A small audio embedding model, trained from scratch.
Model: 3.72M parameters, log mel input, arch crnn, norm batchnorm, depths [1, 2, 1], widths [192, 288, 432], rnn gru.
Training: soap at rate 0.0042, 1200 steps, batches of 64, held-out accuracy 99%.
Data: 39062 training examples, 2.0 epochs.
Rows from block 3 of a small audio embedding model, named by matrix and row number. Each number is 200 + 40 x the weight over its row's rms, rounded and kept within 0 to 999. All counts start at 0. After the name is the row's rms in percent of the matrix's.
Before each channel's rows are labels from the 100 clips, of 14976, where the channel reaches its highest value: "responds to" is what is common among them; "peak on" is the class under the peak. Only what is clearly more common there than usual is listed. The data: synthesized solo parts of chorales (CocoChorales).
# conv: width-3 conv, stride 2 (model.blocks.3.conv.weight, 432x288x3, each kernel summed), inputs 0-287

responds to: trombone; note E4; note D4
peak on: E4
conv.88,107,122,267,262,228,175,195,267,200,265,152,196,220,162,222,254,255,173,160,144,260,178,141,195,231,289,198,243,230,219,280,197,114,242,215,140,146,204,196,191,232,246,167,240,277,180,147,205,224,252,162,156,151,173,194,216,183,190,256,228,157,151,176,254,236,147,215,217,254,273,231,172,215,209,170,214,171,196,233,221,266,219,178,254,204,176,175,114,216,163,225,183,154,243,176,194,159,121,198,132,154,176,169,183,154,247,189,192,237,240,210,251,243,219,174,175,141,180,177,249,244,211,220,222,284,171,211,216,244,234,204,231,310,269,249,217,224,191,216,251,209,148,300,165,219,203,178,168,222,200,233,232,206,172,186,226,218,171,228,220,193,221,149,258,173,126,159,184,208,251,165,169,235,202,172,167,206,259,180,252,237,237,197,85,214,213,254,187,154,158,262,150,207,167,197,146,161,212,234,207,259,233,201,130,248,239,219,195,181,141,183,200,263,162,167,170,237,201,233,186,238,195,168,225,237,239,168,200,256,141,247,240,219,277,182,191,142,215,188,231,214,218,188,176,228,287,258,205,182,239,181,198,215,185,186,197,124,182,225,206,158,161,220,238,139,241,181,107,204,230,189,138,266,138,159,122,178,225,181,193,216,192,131,186,242,142,228,143,213

responds to: bassoon; note G3; note A#3; note G#3
peak on: G3; A#3
conv.370,110,159,246,131,153,125,178,171,232,198,214,211,185,235,118,202,220,230,226,146,146,203,275,199,184,165,242,172,264,188,206,212,124,236,158,230,205,227,213,205,244,242,176,258,257,168,235,256,228,152,176,280,181,228,255,204,216,211,273,162,166,272,148,210,179,183,187,212,165,274,269,225,203,189,229,158,208,128,188,200,222,189,95,232,226,86,214,212,216,248,203,197,208,268,276,207,227,213,197,201,131,117,276,267,184,167,173,195,154,271,190,214,231,219,199,212,210,227,204,222,186,187,248,290,179,190,214,207,169,225,186,204,186,162,215,237,195,171,228,209,235,196,148,260,153,224,186,197,158,252,135,226,148,236,143,155,187,175,206,192,178,216,187,213,194,217,215,194,211,220,298,223,192,163,184,223,162,192,226,208,208,191,224,163,237,238,228,172,198,222,239,234,178,159,177,245,284,270,130,196,223,176,133,194,160,191,167,209,265,154,105,242,151,149,245,113,236,226,212,200,221,176,212,224,176,221,191,203,153,155,229,256,206,250,232,245,162,218,170,231,182,152,251,231,158,256,228,202,161,317,181,255,178,243,182,148,277,274,194,272,230,205,190,186,295,171,200,161,232,220,218,195,289,253,227,139,224,174,149,233,220,132,244,244,196,197,250,198,202

responds to: note D#5; trumpet; note C#5; note F5
peak on: D#5
conv.355,102,180,189,241,213,196,168,236,214,201,224,186,251,148,207,180,164,197,220,244,193,175,119,234,218,163,203,207,164,189,204,187,289,179,221,206,225,224,282,78,231,178,173,210,253,213,162,157,201,239,148,176,258,216,197,180,205,219,183,180,292,236,217,127,219,141,212,232,183,209,278,162,189,172,167,127,143,161,167,286,226,208,275,150,178,178,222,196,150,244,235,201,222,209,178,184,222,169,223,224,137,123,212,235,197,192,274,184,178,184,214,211,90,202,226,205,188,267,192,221,232,232,190,187,225,195,187,172,208,211,185,167,136,199,201,187,149,181,178,227,190,231,155,146,217,104,205,103,186,179,200,213,231,212,179,150,234,188,169,217,151,195,208,150,131,228,150,222,196,244,158,249,213,150,215,161,206,176,252,122,156,193,178,184,156,251,149,187,218,143,212,142,138,225,252,186,227,134,194,261,231,153,178,295,245,234,137,177,115,241,115,171,219,210,180,245,215,228,191,123,157,173,275,151,174,157,197,289,161,215,170,295,234,233,193,90,216,232,296,148,120,224,216,165,157,183,227,224,203,159,206,209,186,212,194,149,183,192,230,224,199,209,196,239,235,199,181,170,212,188,205,252,196,223,259,180,139,191,221,233,159,238,111,173,218,149,108,208,215

responds to: oboe; note C5; note D#5; note C#5
peak on: D#5
conv.394,099,232,161,219,243,242,136,196,166,239,134,235,253,189,216,170,216,206,145,219,157,180,165,140,98,206,178,155,167,164,159,277,202,127,167,248,166,216,193,249,142,236,129,257,186,193,175,167,192,148,176,196,269,150,233,161,202,192,220,196,223,150,244,253,233,185,158,246,232,121,192,176,207,216,165,211,161,231,186,135,263,231,200,225,260,270,164,253,185,220,183,238,222,227,185,123,253,219,239,281,149,207,183,159,217,158,250,143,260,180,187,203,182,169,224,284,296,167,277,194,221,188,186,198,150,200,221,217,194,170,254,174,221,176,203,162,221,166,221,234,222,208,198,206,234,200,185,122,156,183,288,246,283,210,206,133,143,251,173,232,187,120,185,208,201,168,215,204,148,217,172,230,211,127,120,269,253,163,217,166,157,242,179,230,192,226,167,150,183,187,126,261,185,208,160,162,158,240,165,147,235,176,157,277,239,197,175,173,198,229,167,247,152,213,187,159,277,218,252,190,259,211,173,253,171,137,181,204,207,179,185,126,200,221,178,154,238,145,208,192,255,169,242,154,242,169,251,179,184,116,187,162,264,192,107,194,254,157,192,179,159,149,224,220,189,190,164,215,226,218,276,214,192,135,214,250,225,193,200,118,216,158,256,154,192,233,169,201,213

responds to: trombone; note C#4; note E4; note D#4
peak on: C#4
conv.270,101,183,247,147,212,198,258,212,191,163,171,102,273,160,140,223,252,255,279,251,243,257,187,173,199,162,174,231,192,235,156,225,195,204,116,106,192,288,193,199,215,211,165,183,230,182,218,206,241,248,207,135,175,194,199,147,212,160,145,133,100,212,219,165,197,101,252,199,245,178,192,216,182,199,222,239,209,215,151,232,250,193,140,211,225,263,194,243,196,135,263,153,123,252,218,137,112,248,175,151,247,161,126,136,243,154,184,148,197,219,180,197,210,271,279,209,130,173,205,233,221,154,210,230,214,166,156,178,171,215,165,197,205,283,151,194,220,259,232,197,196,191,188,207,247,199,198,133,215,249,222,162,220,207,173,160,251,152,181,166,189,183,209,219,187,235,158,213,228,225,169,231,134,179,237,127,230,112,118,239,220,206,119,199,231,203,199,257,144,214,212,167,211,211,195,202,189,222,227,220,144,180,211,208,302,195,202,160,209,143,204,241,195,181,197,173,157,178,207,207,211,214,143,190,214,161,190,305,209,169,153,188,151,212,212,201,155,198,105,199,264,209,161,169,152,206,292,170,221,198,113,166,234,200,210,151,130,172,189,268,211,234,287,189,156,231,211,238,213,222,210,168,193,202,203,183,138,213,188,231,150,211,172,180,215,240,141,256,186

responds to: trombone; trumpet
peak on: silence
conv.357,116,203,180,276,153,143,212,227,185,237,158,148,192,266,182,143,206,199,296,194,200,216,148,211,197,225,226,215,215,218,172,185,198,269,271,171,232,164,135,178,226,192,202,228,181,220,165,146,178,233,277,149,226,187,217,157,225,234,171,181,198,272,188,103,243,177,241,171,146,282,120,134,148,220,183,203,153,189,199,154,220,239,182,243,194,213,196,192,242,303,170,203,204,192,165,199,126,209,249,245,216,231,241,231,212,266,170,201,112,248,193,235,190,185,253,203,234,88,220,220,238,171,249,137,158,249,160,121,138,170,162,224,132,257,166,164,214,242,253,187,138,206,236,202,197,188,136,177,242,214,242,211,229,164,215,274,238,151,173,242,210,187,239,150,130,157,203,211,205,185,192,178,240,223,202,145,149,247,223,161,255,151,189,247,208,132,167,216,210,171,254,252,205,225,189,209,194,209,176,219,96,154,262,165,213,148,202,197,167,179,218,181,187,195,275,185,181,224,136,160,158,217,280,257,151,156,243,202,103,205,251,151,232,163,193,216,153,147,152,150,204,141,212,202,132,166,202,281,204,234,250,212,210,200,194,235,208,172,228,190,148,203,170,216,158,183,299,270,204,177,219,183,164,243,237,170,149,197,124,182,187,248,210,222,193,194,141,214,180

responds to: violin; note G5; oboe; note D5
peak on: G5
conv.234,102,210,131,267,239,171,247,228,101,289,226,165,202,303,212,185,115,189,214,164,138,158,215,174,196,170,143,193,246,207,129,200,150,207,203,221,153,171,225,203,192,228,168,258,159,230,256,224,255,260,164,249,191,236,222,215,208,231,170,196,257,158,156,187,246,166,190,167,151,209,177,179,138,261,171,292,233,238,109,192,245,209,187,155,194,247,203,267,249,253,255,168,201,220,224,208,218,220,248,270,226,161,233,179,174,157,125,259,197,120,141,160,128,172,140,168,266,190,166,228,203,252,246,152,211,274,199,190,209,179,268,176,207,214,176,169,205,222,242,309,227,292,197,202,188,198,282,228,192,234,195,210,182,182,214,156,221,287,195,156,196,224,225,224,279,174,283,157,128,188,207,156,190,122,203,179,170,210,231,212,130,221,242,184,234,246,250,212,259,167,236,279,202,228,168,204,211,252,182,185,182,175,140,150,215,212,199,161,194,119,245,190,179,180,139,206,210,164,182,149,219,275,170,216,171,215,219,156,163,214,165,190,219,197,162,214,133,199,216,157,213,209,178,130,177,187,190,185,231,176,201,204,168,253,222,198,253,167,204,165,195,131,167,233,187,199,273,183,155,187,233,175,228,172,220,171,149,219,191,174,153,203,264,141,178,181,146,278,244

responds to: oboe; note C5; note B4
peak on: silence
conv.66,101,199,201,252,150,309,266,129,242,240,113,185,190,187,191,143,223,196,184,196,197,201,228,169,134,126,270,215,195,235,229,208,167,198,243,154,224,175,217,331,155,188,234,204,205,174,151,216,225,178,289,147,222,196,203,144,225,182,213,190,125,205,242,227,140,206,216,253,195,246,193,244,217,184,234,149,173,186,194,250,270,142,178,254,190,203,218,179,252,216,234,201,276,195,173,251,253,213,271,197,190,212,224,309,241,191,219,206,224,163,135,138,265,178,257,263,194,171,231,175,175,168,223,169,203,208,128,162,214,223,228,210,136,176,154,201,244,188,169,110,131,185,184,175,166,216,173,165,170,168,160,184,193,151,261,189,194,170,192,166,170,189,204,183,164,124,199,168,194,159,249,297,173,313,213,253,188,173,214,155,192,209,183,228,204,160,243,231,204,179,205,178,165,184,219,229,226,231,163,163,154,200,195,180,168,258,208,183,207,122,254,230,203,182,159,224,173,275,274,219,226,201,148,278,218,202,219,160,142,172,243,167,180,165,228,136,247,159,182,207,270,203,250,234,134,179,195,167,222,313,214,208,223,237,164,205,215,174,225,148,121,204,233,210,240,192,262,169,182,108,208,203,167,255,211,169,165,148,211,192,170,174,182,185,157,254,104,174,201

responds to: trombone; tuba; note F4; note F#4
peak on: silence
conv.225,107,173,224,205,157,171,193,241,156,253,162,218,175,183,199,233,221,163,181,202,147,232,213,219,168,199,207,233,154,205,173,296,257,161,247,149,175,177,191,174,207,229,173,228,159,219,213,107,224,217,200,173,190,197,154,185,150,154,251,179,168,193,214,182,178,212,187,191,233,193,222,96,283,141,296,264,176,219,209,234,191,251,216,279,214,185,240,126,232,302,148,263,159,242,237,258,288,138,199,255,210,187,134,161,145,205,232,201,310,197,200,262,223,197,256,173,164,172,185,188,231,98,187,188,189,202,204,167,184,173,113,185,109,323,258,107,186,220,199,178,125,179,200,192,213,194,156,270,198,212,217,208,261,212,216,266,200,191,174,228,126,166,155,282,170,196,173,239,238,219,199,235,216,202,161,141,195,192,169,191,206,200,242,271,221,147,161,262,128,230,165,209,194,181,214,218,200,161,241,209,193,182,173,169,232,214,234,206,255,187,256,205,171,188,147,109,259,250,169,201,236,168,222,169,134,219,203,174,208,202,217,169,196,181,242,138,130,196,173,206,139,169,184,244,228,166,206,256,290,196,192,223,161,185,205,224,161,197,245,215,274,253,213,169,223,169,187,204,186,161,245,198,223,182,132,220,270,145,164,232,151,167,217,164,234,226,195,137,216

responds to: trombone; note D4; note E4
peak on: D4; E4
conv.378,105,173,247,224,187,191,189,193,167,272,205,199,162,161,210,202,249,176,186,163,181,191,228,169,178,220,207,264,195,196,169,222,178,184,201,207,181,218,270,236,228,137,177,209,143,184,158,228,211,184,242,134,221,222,162,183,197,260,216,161,114,143,156,181,193,256,80,249,176,168,199,246,190,225,166,260,152,190,210,196,180,223,251,130,231,185,163,188,216,252,215,221,196,195,216,165,182,151,196,226,173,245,195,201,197,207,174,188,259,187,232,258,195,259,197,183,107,170,225,132,200,229,212,189,178,238,233,251,175,200,239,224,208,221,190,220,206,166,271,128,174,200,224,172,182,225,208,144,222,241,304,238,164,111,329,148,125,200,223,257,197,194,200,227,207,133,189,211,285,256,221,194,200,277,203,216,202,228,232,227,206,225,181,203,241,207,139,251,190,206,181,211,205,147,190,205,189,268,248,209,260,265,193,199,126,236,254,218,119,181,246,229,248,205,143,197,203,223,281,173,141,156,200,172,229,147,196,133,202,144,233,188,180,270,167,260,238,176,140,259,206,230,157,174,232,199,174,169,165,264,98,213,210,204,134,173,172,182,178,164,133,201,298,185,68,247,156,153,187,209,227,174,186,189,161,165,223,299,192,117,199,254,208,118,193,184,197,217,160

responds to: violin; note A5; note G5; note G#5
peak on: A5
conv.414,097,213,196,196,190,172,272,236,232,265,236,198,234,178,176,290,196,188,213,193,172,206,244,176,237,193,142,227,297,160,136,215,115,190,209,201,222,207,208,209,205,235,185,179,213,229,218,187,196,98,161,142,233,149,218,149,205,204,127,157,226,168,167,175,245,203,209,305,218,200,193,172,219,162,122,231,146,194,195,188,195,236,201,174,256,198,184,149,231,220,218,189,173,226,219,127,205,247,173,214,181,165,219,263,250,137,163,175,112,282,187,128,191,249,210,102,256,159,233,232,178,196,167,153,172,186,210,241,178,178,264,174,219,224,218,232,190,189,172,222,205,163,209,245,239,108,233,193,183,197,144,152,219,232,231,174,145,296,271,193,196,275,135,206,200,188,244,204,193,204,189,212,203,203,258,205,259,218,218,238,187,266,267,248,172,203,180,227,220,203,180,186,168,161,187,140,207,242,267,215,244,199,121,172,195,202,232,248,133,247,250,235,192,197,175,171,208,190,210,183,244,225,195,191,187,144,268,137,133,248,212,188,200,178,175,140,192,202,224,158,178,119,175,253,242,178,216,162,240,212,193,211,149,218,233,203,151,219,291,221,226,141,172,182,264,188,113,205,206,254,156,242,195,184,191,180,259,251,285,282,189,207,150,318,181,160,186,183,321

responds to: clarinet; note F4; flute; note E4
peak on: F4; E4
conv.149,111,145,246,240,184,207,176,185,237,166,216,176,240,257,198,161,239,138,183,211,178,198,160,166,188,247,211,195,200,204,183,171,223,143,196,170,219,183,195,225,236,194,170,162,229,163,195,243,185,227,268,215,223,178,175,191,176,234,172,189,302,175,216,226,124,216,198,209,171,272,248,186,187,215,227,180,176,293,254,213,200,111,204,184,184,192,219,219,268,264,238,150,146,173,185,210,236,230,237,240,227,219,237,226,272,120,122,240,189,184,197,120,219,227,260,231,163,199,295,144,217,160,192,186,187,177,162,174,221,176,254,118,182,190,166,197,251,163,196,225,183,124,154,229,171,172,251,172,148,206,181,151,155,127,238,185,166,155,205,173,187,188,153,193,229,136,136,253,193,192,195,278,195,172,190,233,184,178,265,211,254,212,159,212,197,146,240,156,105,145,218,213,172,110,188,202,263,189,123,163,206,235,270,190,210,176,163,217,142,172,244,87,259,251,148,213,211,207,194,125,88,254,200,286,222,198,225,237,196,165,242,240,243,226,240,185,150,265,231,186,170,136,222,106,158,184,186,237,177,258,188,241,262,222,197,150,279,120,163,123,172,187,212,223,198,165,206,199,213,226,203,196,232,181,220,151,162,234,187,202,180,169,205,246,222,139,147,210,134

responds to: violin; cello; note F3; note F#5
peak on: F3
conv.119,096,189,213,188,179,160,210,218,178,195,154,214,186,206,162,134,161,228,147,243,188,202,120,262,208,177,219,176,232,263,173,136,227,256,148,186,242,202,157,185,231,205,219,120,267,151,186,235,213,254,171,193,192,182,195,200,191,196,123,166,188,233,293,184,150,217,150,206,212,218,107,140,204,238,192,245,183,197,165,235,170,213,166,201,143,251,209,242,242,170,212,235,229,211,242,112,214,200,241,178,173,135,237,253,254,200,192,147,82,144,201,164,179,235,195,184,191,267,218,102,134,209,217,243,216,176,120,176,162,207,198,136,256,187,145,256,239,180,204,153,156,201,228,255,212,163,275,188,203,158,165,244,216,266,247,195,113,151,258,207,280,202,151,161,197,173,154,229,214,254,198,130,228,139,203,127,206,208,183,243,197,236,212,136,164,260,229,120,225,253,207,173,219,173,293,186,223,178,269,194,208,198,165,136,134,209,194,215,198,164,184,204,150,170,222,243,159,137,174,184,145,183,240,152,174,210,193,161,174,154,140,198,279,247,201,165,135,190,243,233,223,184,199,245,185,185,166,237,166,190,193,162,228,187,221,248,204,276,332,160,191,186,207,236,241,246,164,209,188,180,255,151,242,170,287,220,221,246,224,183,218,186,168,233,234,198,207,191,149

responds to: note D#5; trumpet; note F5; note C#5
peak on: D#5
conv.316,093,201,193,191,199,254,253,251,171,175,226,203,249,187,210,189,257,213,248,234,185,198,186,233,115,217,155,172,144,190,128,189,191,238,206,191,262,219,229,119,182,151,257,225,265,197,218,213,221,225,218,221,193,190,230,247,256,204,214,101,266,192,192,182,210,216,208,242,239,198,231,136,232,227,266,190,160,186,197,220,125,189,197,226,147,173,285,178,123,166,173,208,277,238,160,190,177,188,177,187,124,185,276,271,157,202,248,197,221,173,145,258,210,168,164,276,202,250,271,193,181,165,206,213,192,208,219,206,183,225,219,230,84,158,256,238,165,252,234,203,132,159,227,167,221,168,159,224,248,154,237,156,187,226,193,164,249,233,186,165,258,173,167,192,156,256,194,185,176,154,177,154,177,268,276,209,240,250,229,175,179,148,219,229,187,194,134,195,281,224,172,237,166,229,244,229,230,179,196,317,253,201,196,210,249,239,197,330,198,170,250,273,189,218,159,231,188,168,212,185,265,172,180,170,162,179,182,240,185,242,193,197,231,208,191,218,154,231,238,133,202,251,225,138,165,173,189,249,255,242,203,173,181,245,200,177,196,302,172,155,260,216,237,197,161,130,168,254,217,221,279,190,190,163,201,180,138,166,232,206,216,154,190,219,235,165,338,202,182

responds to: bassoon; note G3; note F#3; note A3
peak on: F#3; G3
conv.71,096,182,202,261,166,179,157,259,213,153,167,221,311,215,227,166,192,254,179,211,213,191,213,151,147,189,203,197,179,262,213,185,225,209,255,187,233,128,197,206,219,210,139,172,158,171,154,189,155,152,202,223,271,109,188,118,219,262,255,205,200,250,200,230,191,229,206,251,176,261,193,195,140,199,268,192,252,217,245,212,153,211,223,222,215,157,195,179,196,277,278,239,278,214,234,255,212,204,239,296,183,195,230,262,220,174,233,155,196,143,158,199,193,210,202,242,192,190,317,233,221,238,207,144,202,228,187,197,171,172,227,218,209,134,189,243,250,160,242,181,140,180,176,202,208,163,269,123,153,267,215,175,209,173,148,162,230,229,204,257,234,270,207,283,165,184,165,250,193,186,188,157,246,157,225,145,228,127,242,232,111,204,175,148,200,194,185,202,243,179,222,200,172,219,242,111,189,243,233,219,203,257,184,211,178,253,113,252,160,163,240,215,177,172,219,236,169,183,159,228,169,185,200,176,203,197,159,151,248,208,249,279,256,219,163,118,185,224,263,213,154,160,221,247,219,244,178,220,154,276,148,222,198,197,175,149,188,155,79,225,140,162,199,218,287,184,177,202,191,145,230,188,177,162,183,195,160,248,127,157,233,251,159,240,165,211,261,210,220

responds to: oboe; note C5; note D5; violin
peak on: D5; C5
conv.56,112,247,200,178,205,238,178,239,244,169,139,206,234,151,259,247,261,200,172,252,228,185,155,179,124,203,209,133,198,136,177,210,185,177,123,195,224,186,268,224,249,153,216,200,153,218,180,233,160,182,153,230,176,172,204,166,215,199,203,273,223,106,240,219,158,161,179,274,215,261,192,232,193,221,191,195,210,202,174,216,291,212,176,218,208,170,227,196,278,153,201,213,182,221,143,166,146,246,231,158,234,226,146,243,146,89,257,206,205,187,179,163,221,185,163,224,136,201,237,192,188,181,234,222,228,151,222,223,261,207,252,141,202,191,201,209,234,200,172,215,161,296,252,173,241,166,219,177,186,122,173,239,159,207,164,178,177,225,174,249,191,241,172,224,186,213,105,224,118,164,147,175,143,244,205,220,230,216,151,309,206,266,227,145,138,209,165,142,185,185,260,180,166,253,191,207,188,196,162,224,246,138,178,212,155,205,215,193,214,176,220,278,199,177,219,227,225,221,228,178,207,195,167,297,227,272,202,185,267,287,229,267,227,202,247,244,200,222,204,200,202,261,184,180,142,304,245,198,184,241,187,165,232,124,222,87,170,220,249,133,144,205,153,206,180,151,166,187,207,184,164,222,283,224,289,159,179,209,230,156,194,166,243,243,227,189,232,212,120

responds to: oboe; note C5; note C#5; note D#5
peak on: C5; D#5
conv.352,102,153,184,156,199,185,183,188,146,226,216,199,215,217,214,227,193,265,259,189,170,264,97,199,239,248,233,215,242,210,161,182,158,161,227,185,176,185,198,195,197,211,187,199,231,252,137,224,221,202,238,150,209,174,202,175,234,180,186,247,237,203,157,226,118,235,209,202,206,182,173,151,189,299,134,251,215,233,193,188,199,152,212,131,194,269,171,270,193,214,184,233,247,206,149,145,233,176,222,168,150,284,190,133,243,159,182,208,281,224,176,139,163,153,222,214,217,235,207,196,173,175,272,163,201,167,168,164,254,195,246,154,194,214,289,256,149,269,159,226,139,211,273,158,228,239,188,213,185,135,208,286,175,221,254,148,172,336,192,186,240,232,173,224,165,167,174,161,206,198,251,285,211,286,185,211,135,251,230,181,268,192,192,224,141,164,167,197,177,186,293,260,147,153,207,209,207,219,253,223,183,156,220,182,212,195,252,197,223,188,237,213,193,278,188,228,264,175,186,155,206,222,205,280,225,119,250,176,137,263,186,203,159,162,294,211,226,194,168,226,170,183,158,156,230,140,270,322,167,227,213,239,217,152,223,160,176,201,201,239,228,229,252,143,214,225,169,186,169,208,203,176,164,172,187,223,167,199,195,152,215,174,219,202,272,153,241,130,253

responds to: note C5; oboe
peak on: C5
conv.334,101,145,188,152,268,218,138,163,195,225,128,135,260,176,194,196,212,183,230,139,228,160,170,152,117,152,156,267,170,163,171,207,194,191,193,163,203,176,165,174,206,163,234,239,183,133,256,194,247,159,237,253,207,146,195,202,170,199,231,386,143,208,201,280,196,187,179,169,195,155,243,199,315,253,230,109,249,202,214,211,236,274,131,281,196,153,218,195,117,208,219,270,153,234,212,193,193,212,253,202,179,244,201,167,267,187,207,210,275,226,189,286,264,226,183,221,224,187,188,197,175,175,240,274,171,183,214,183,190,245,164,193,185,208,230,240,236,172,116,169,150,197,231,158,231,177,233,185,207,235,151,220,151,186,193,179,141,228,213,202,213,239,191,206,164,238,208,112,192,309,158,163,266,182,182,171,211,204,195,246,214,207,246,188,231,185,169,183,232,270,204,155,236,118,210,215,218,204,232,241,201,201,192,203,142,259,276,182,232,150,228,173,192,146,213,152,245,187,233,187,231,196,227,195,223,245,177,208,278,238,215,200,175,235,272,157,192,230,197,216,148,214,185,223,196,214,209,204,190,280,210,159,205,165,212,157,168,173,203,277,182,203,184,150,135,228,234,181,186,163,131,137,265,292,154,164,268,208,226,214,187,229,198,243,212,170,195,231,242

responds to: oboe; note A4; note G#4; note A#4
peak on: A4; G#4
conv.36,097,121,194,148,210,277,166,306,159,205,216,178,213,173,144,258,109,170,164,206,249,198,259,193,210,177,251,193,154,205,263,224,200,146,234,164,220,201,142,203,236,284,194,151,144,233,166,242,216,142,261,190,179,222,205,226,207,279,312,182,197,140,265,181,214,191,269,256,199,223,201,131,168,204,210,206,235,290,218,211,212,248,236,119,174,234,168,250,153,214,195,213,169,167,188,208,250,162,153,182,195,200,193,170,211,261,239,176,183,188,171,211,249,185,244,158,186,273,238,239,183,226,228,294,241,228,214,210,167,208,238,237,215,256,225,231,219,218,189,189,216,316,277,147,138,208,254,196,138,199,236,254,233,253,198,182,135,192,174,254,219,138,196,185,179,193,194,167,183,209,171,209,200,211,210,189,159,198,195,241,178,233,258,160,188,217,199,241,222,172,132,168,217,216,214,241,147,212,296,249,217,213,223,171,242,184,197,162,183,200,182,148,134,161,195,137,173,273,280,141,186,152,238,259,180,274,175,113,229,219,277,221,194,186,186,232,177,272,140,256,219,266,224,250,217,214,180,190,165,253,237,249,145,187,135,160,170,225,232,218,197,234,196,265,185,228,193,211,169,200,186,184,235,253,232,224,233,148,241,131,200,257,185,160,213,229,271,192,244

responds to: violin; flute
peak on: silence
conv.423,104,151,204,229,140,270,117,148,150,162,108,109,151,222,139,181,212,291,149,183,167,184,263,256,190,170,217,166,221,222,225,223,197,258,181,255,172,233,170,225,220,184,202,202,169,213,226,177,148,198,155,242,143,276,193,218,124,160,278,126,206,208,146,162,174,254,221,186,191,187,219,218,217,202,289,157,180,130,178,152,120,199,196,186,213,142,202,295,183,179,164,189,248,239,182,205,165,174,212,217,202,215,214,247,212,164,207,227,151,178,218,163,230,137,183,182,280,212,160,138,200,203,207,239,136,196,159,196,142,202,148,185,86,282,199,185,149,200,233,107,212,187,116,214,241,191,188,259,154,234,195,195,198,186,211,200,253,159,110,215,185,134,218,241,247,190,218,191,277,225,222,185,248,254,235,184,199,207,218,191,206,158,237,189,243,175,182,232,261,133,168,175,180,253,211,135,207,190,205,252,202,212,248,220,78,179,210,221,171,223,250,208,235,158,234,230,167,171,178,190,211,124,291,201,120,223,199,201,261,244,197,229,175,174,173,245,251,214,208,183,227,177,150,262,184,183,206,174,214,205,211,180,172,200,220,198,217,181,232,214,222,192,217,225,185,118,211,178,279,213,207,208,160,253,240,203,164,122,193,270,133,142,217,241,219,235,274,156,222

responds to: bassoon; note B3; note F#3; note A#3
peak on: B3; F#3
conv.337,100,180,135,212,213,137,227,147,173,197,223,187,246,136,129,190,192,178,240,150,181,233,194,206,166,176,267,200,230,277,198,153,175,169,185,239,184,216,164,165,232,202,151,226,160,183,243,231,229,270,228,218,142,148,156,225,207,150,244,207,117,173,227,235,216,210,229,188,176,215,261,172,113,267,221,103,233,221,239,186,188,192,248,202,211,194,313,181,179,145,168,192,256,163,167,198,184,195,229,221,213,185,239,173,181,245,152,177,190,151,181,245,204,174,263,149,183,166,228,213,183,189,264,133,133,155,196,143,108,146,193,187,192,175,248,178,262,145,167,226,231,170,187,170,158,188,241,185,221,295,181,231,198,166,128,202,201,204,173,159,162,230,232,238,155,186,195,151,190,238,242,169,261,175,151,199,142,155,198,168,206,199,181,112,244,167,178,148,284,192,259,232,194,239,212,210,208,266,178,191,251,286,258,162,216,158,205,272,218,161,100,183,213,233,243,270,221,269,175,187,219,247,271,184,138,208,199,273,170,180,122,233,185,198,202,126,190,199,196,199,262,176,193,203,189,192,241,215,180,262,174,136,241,148,230,196,197,199,181,236,244,223,176,143,177,217,192,162,212,129,233,138,176,297,242,125,219,215,129,146,173,266,170,208,199,155,211,262,183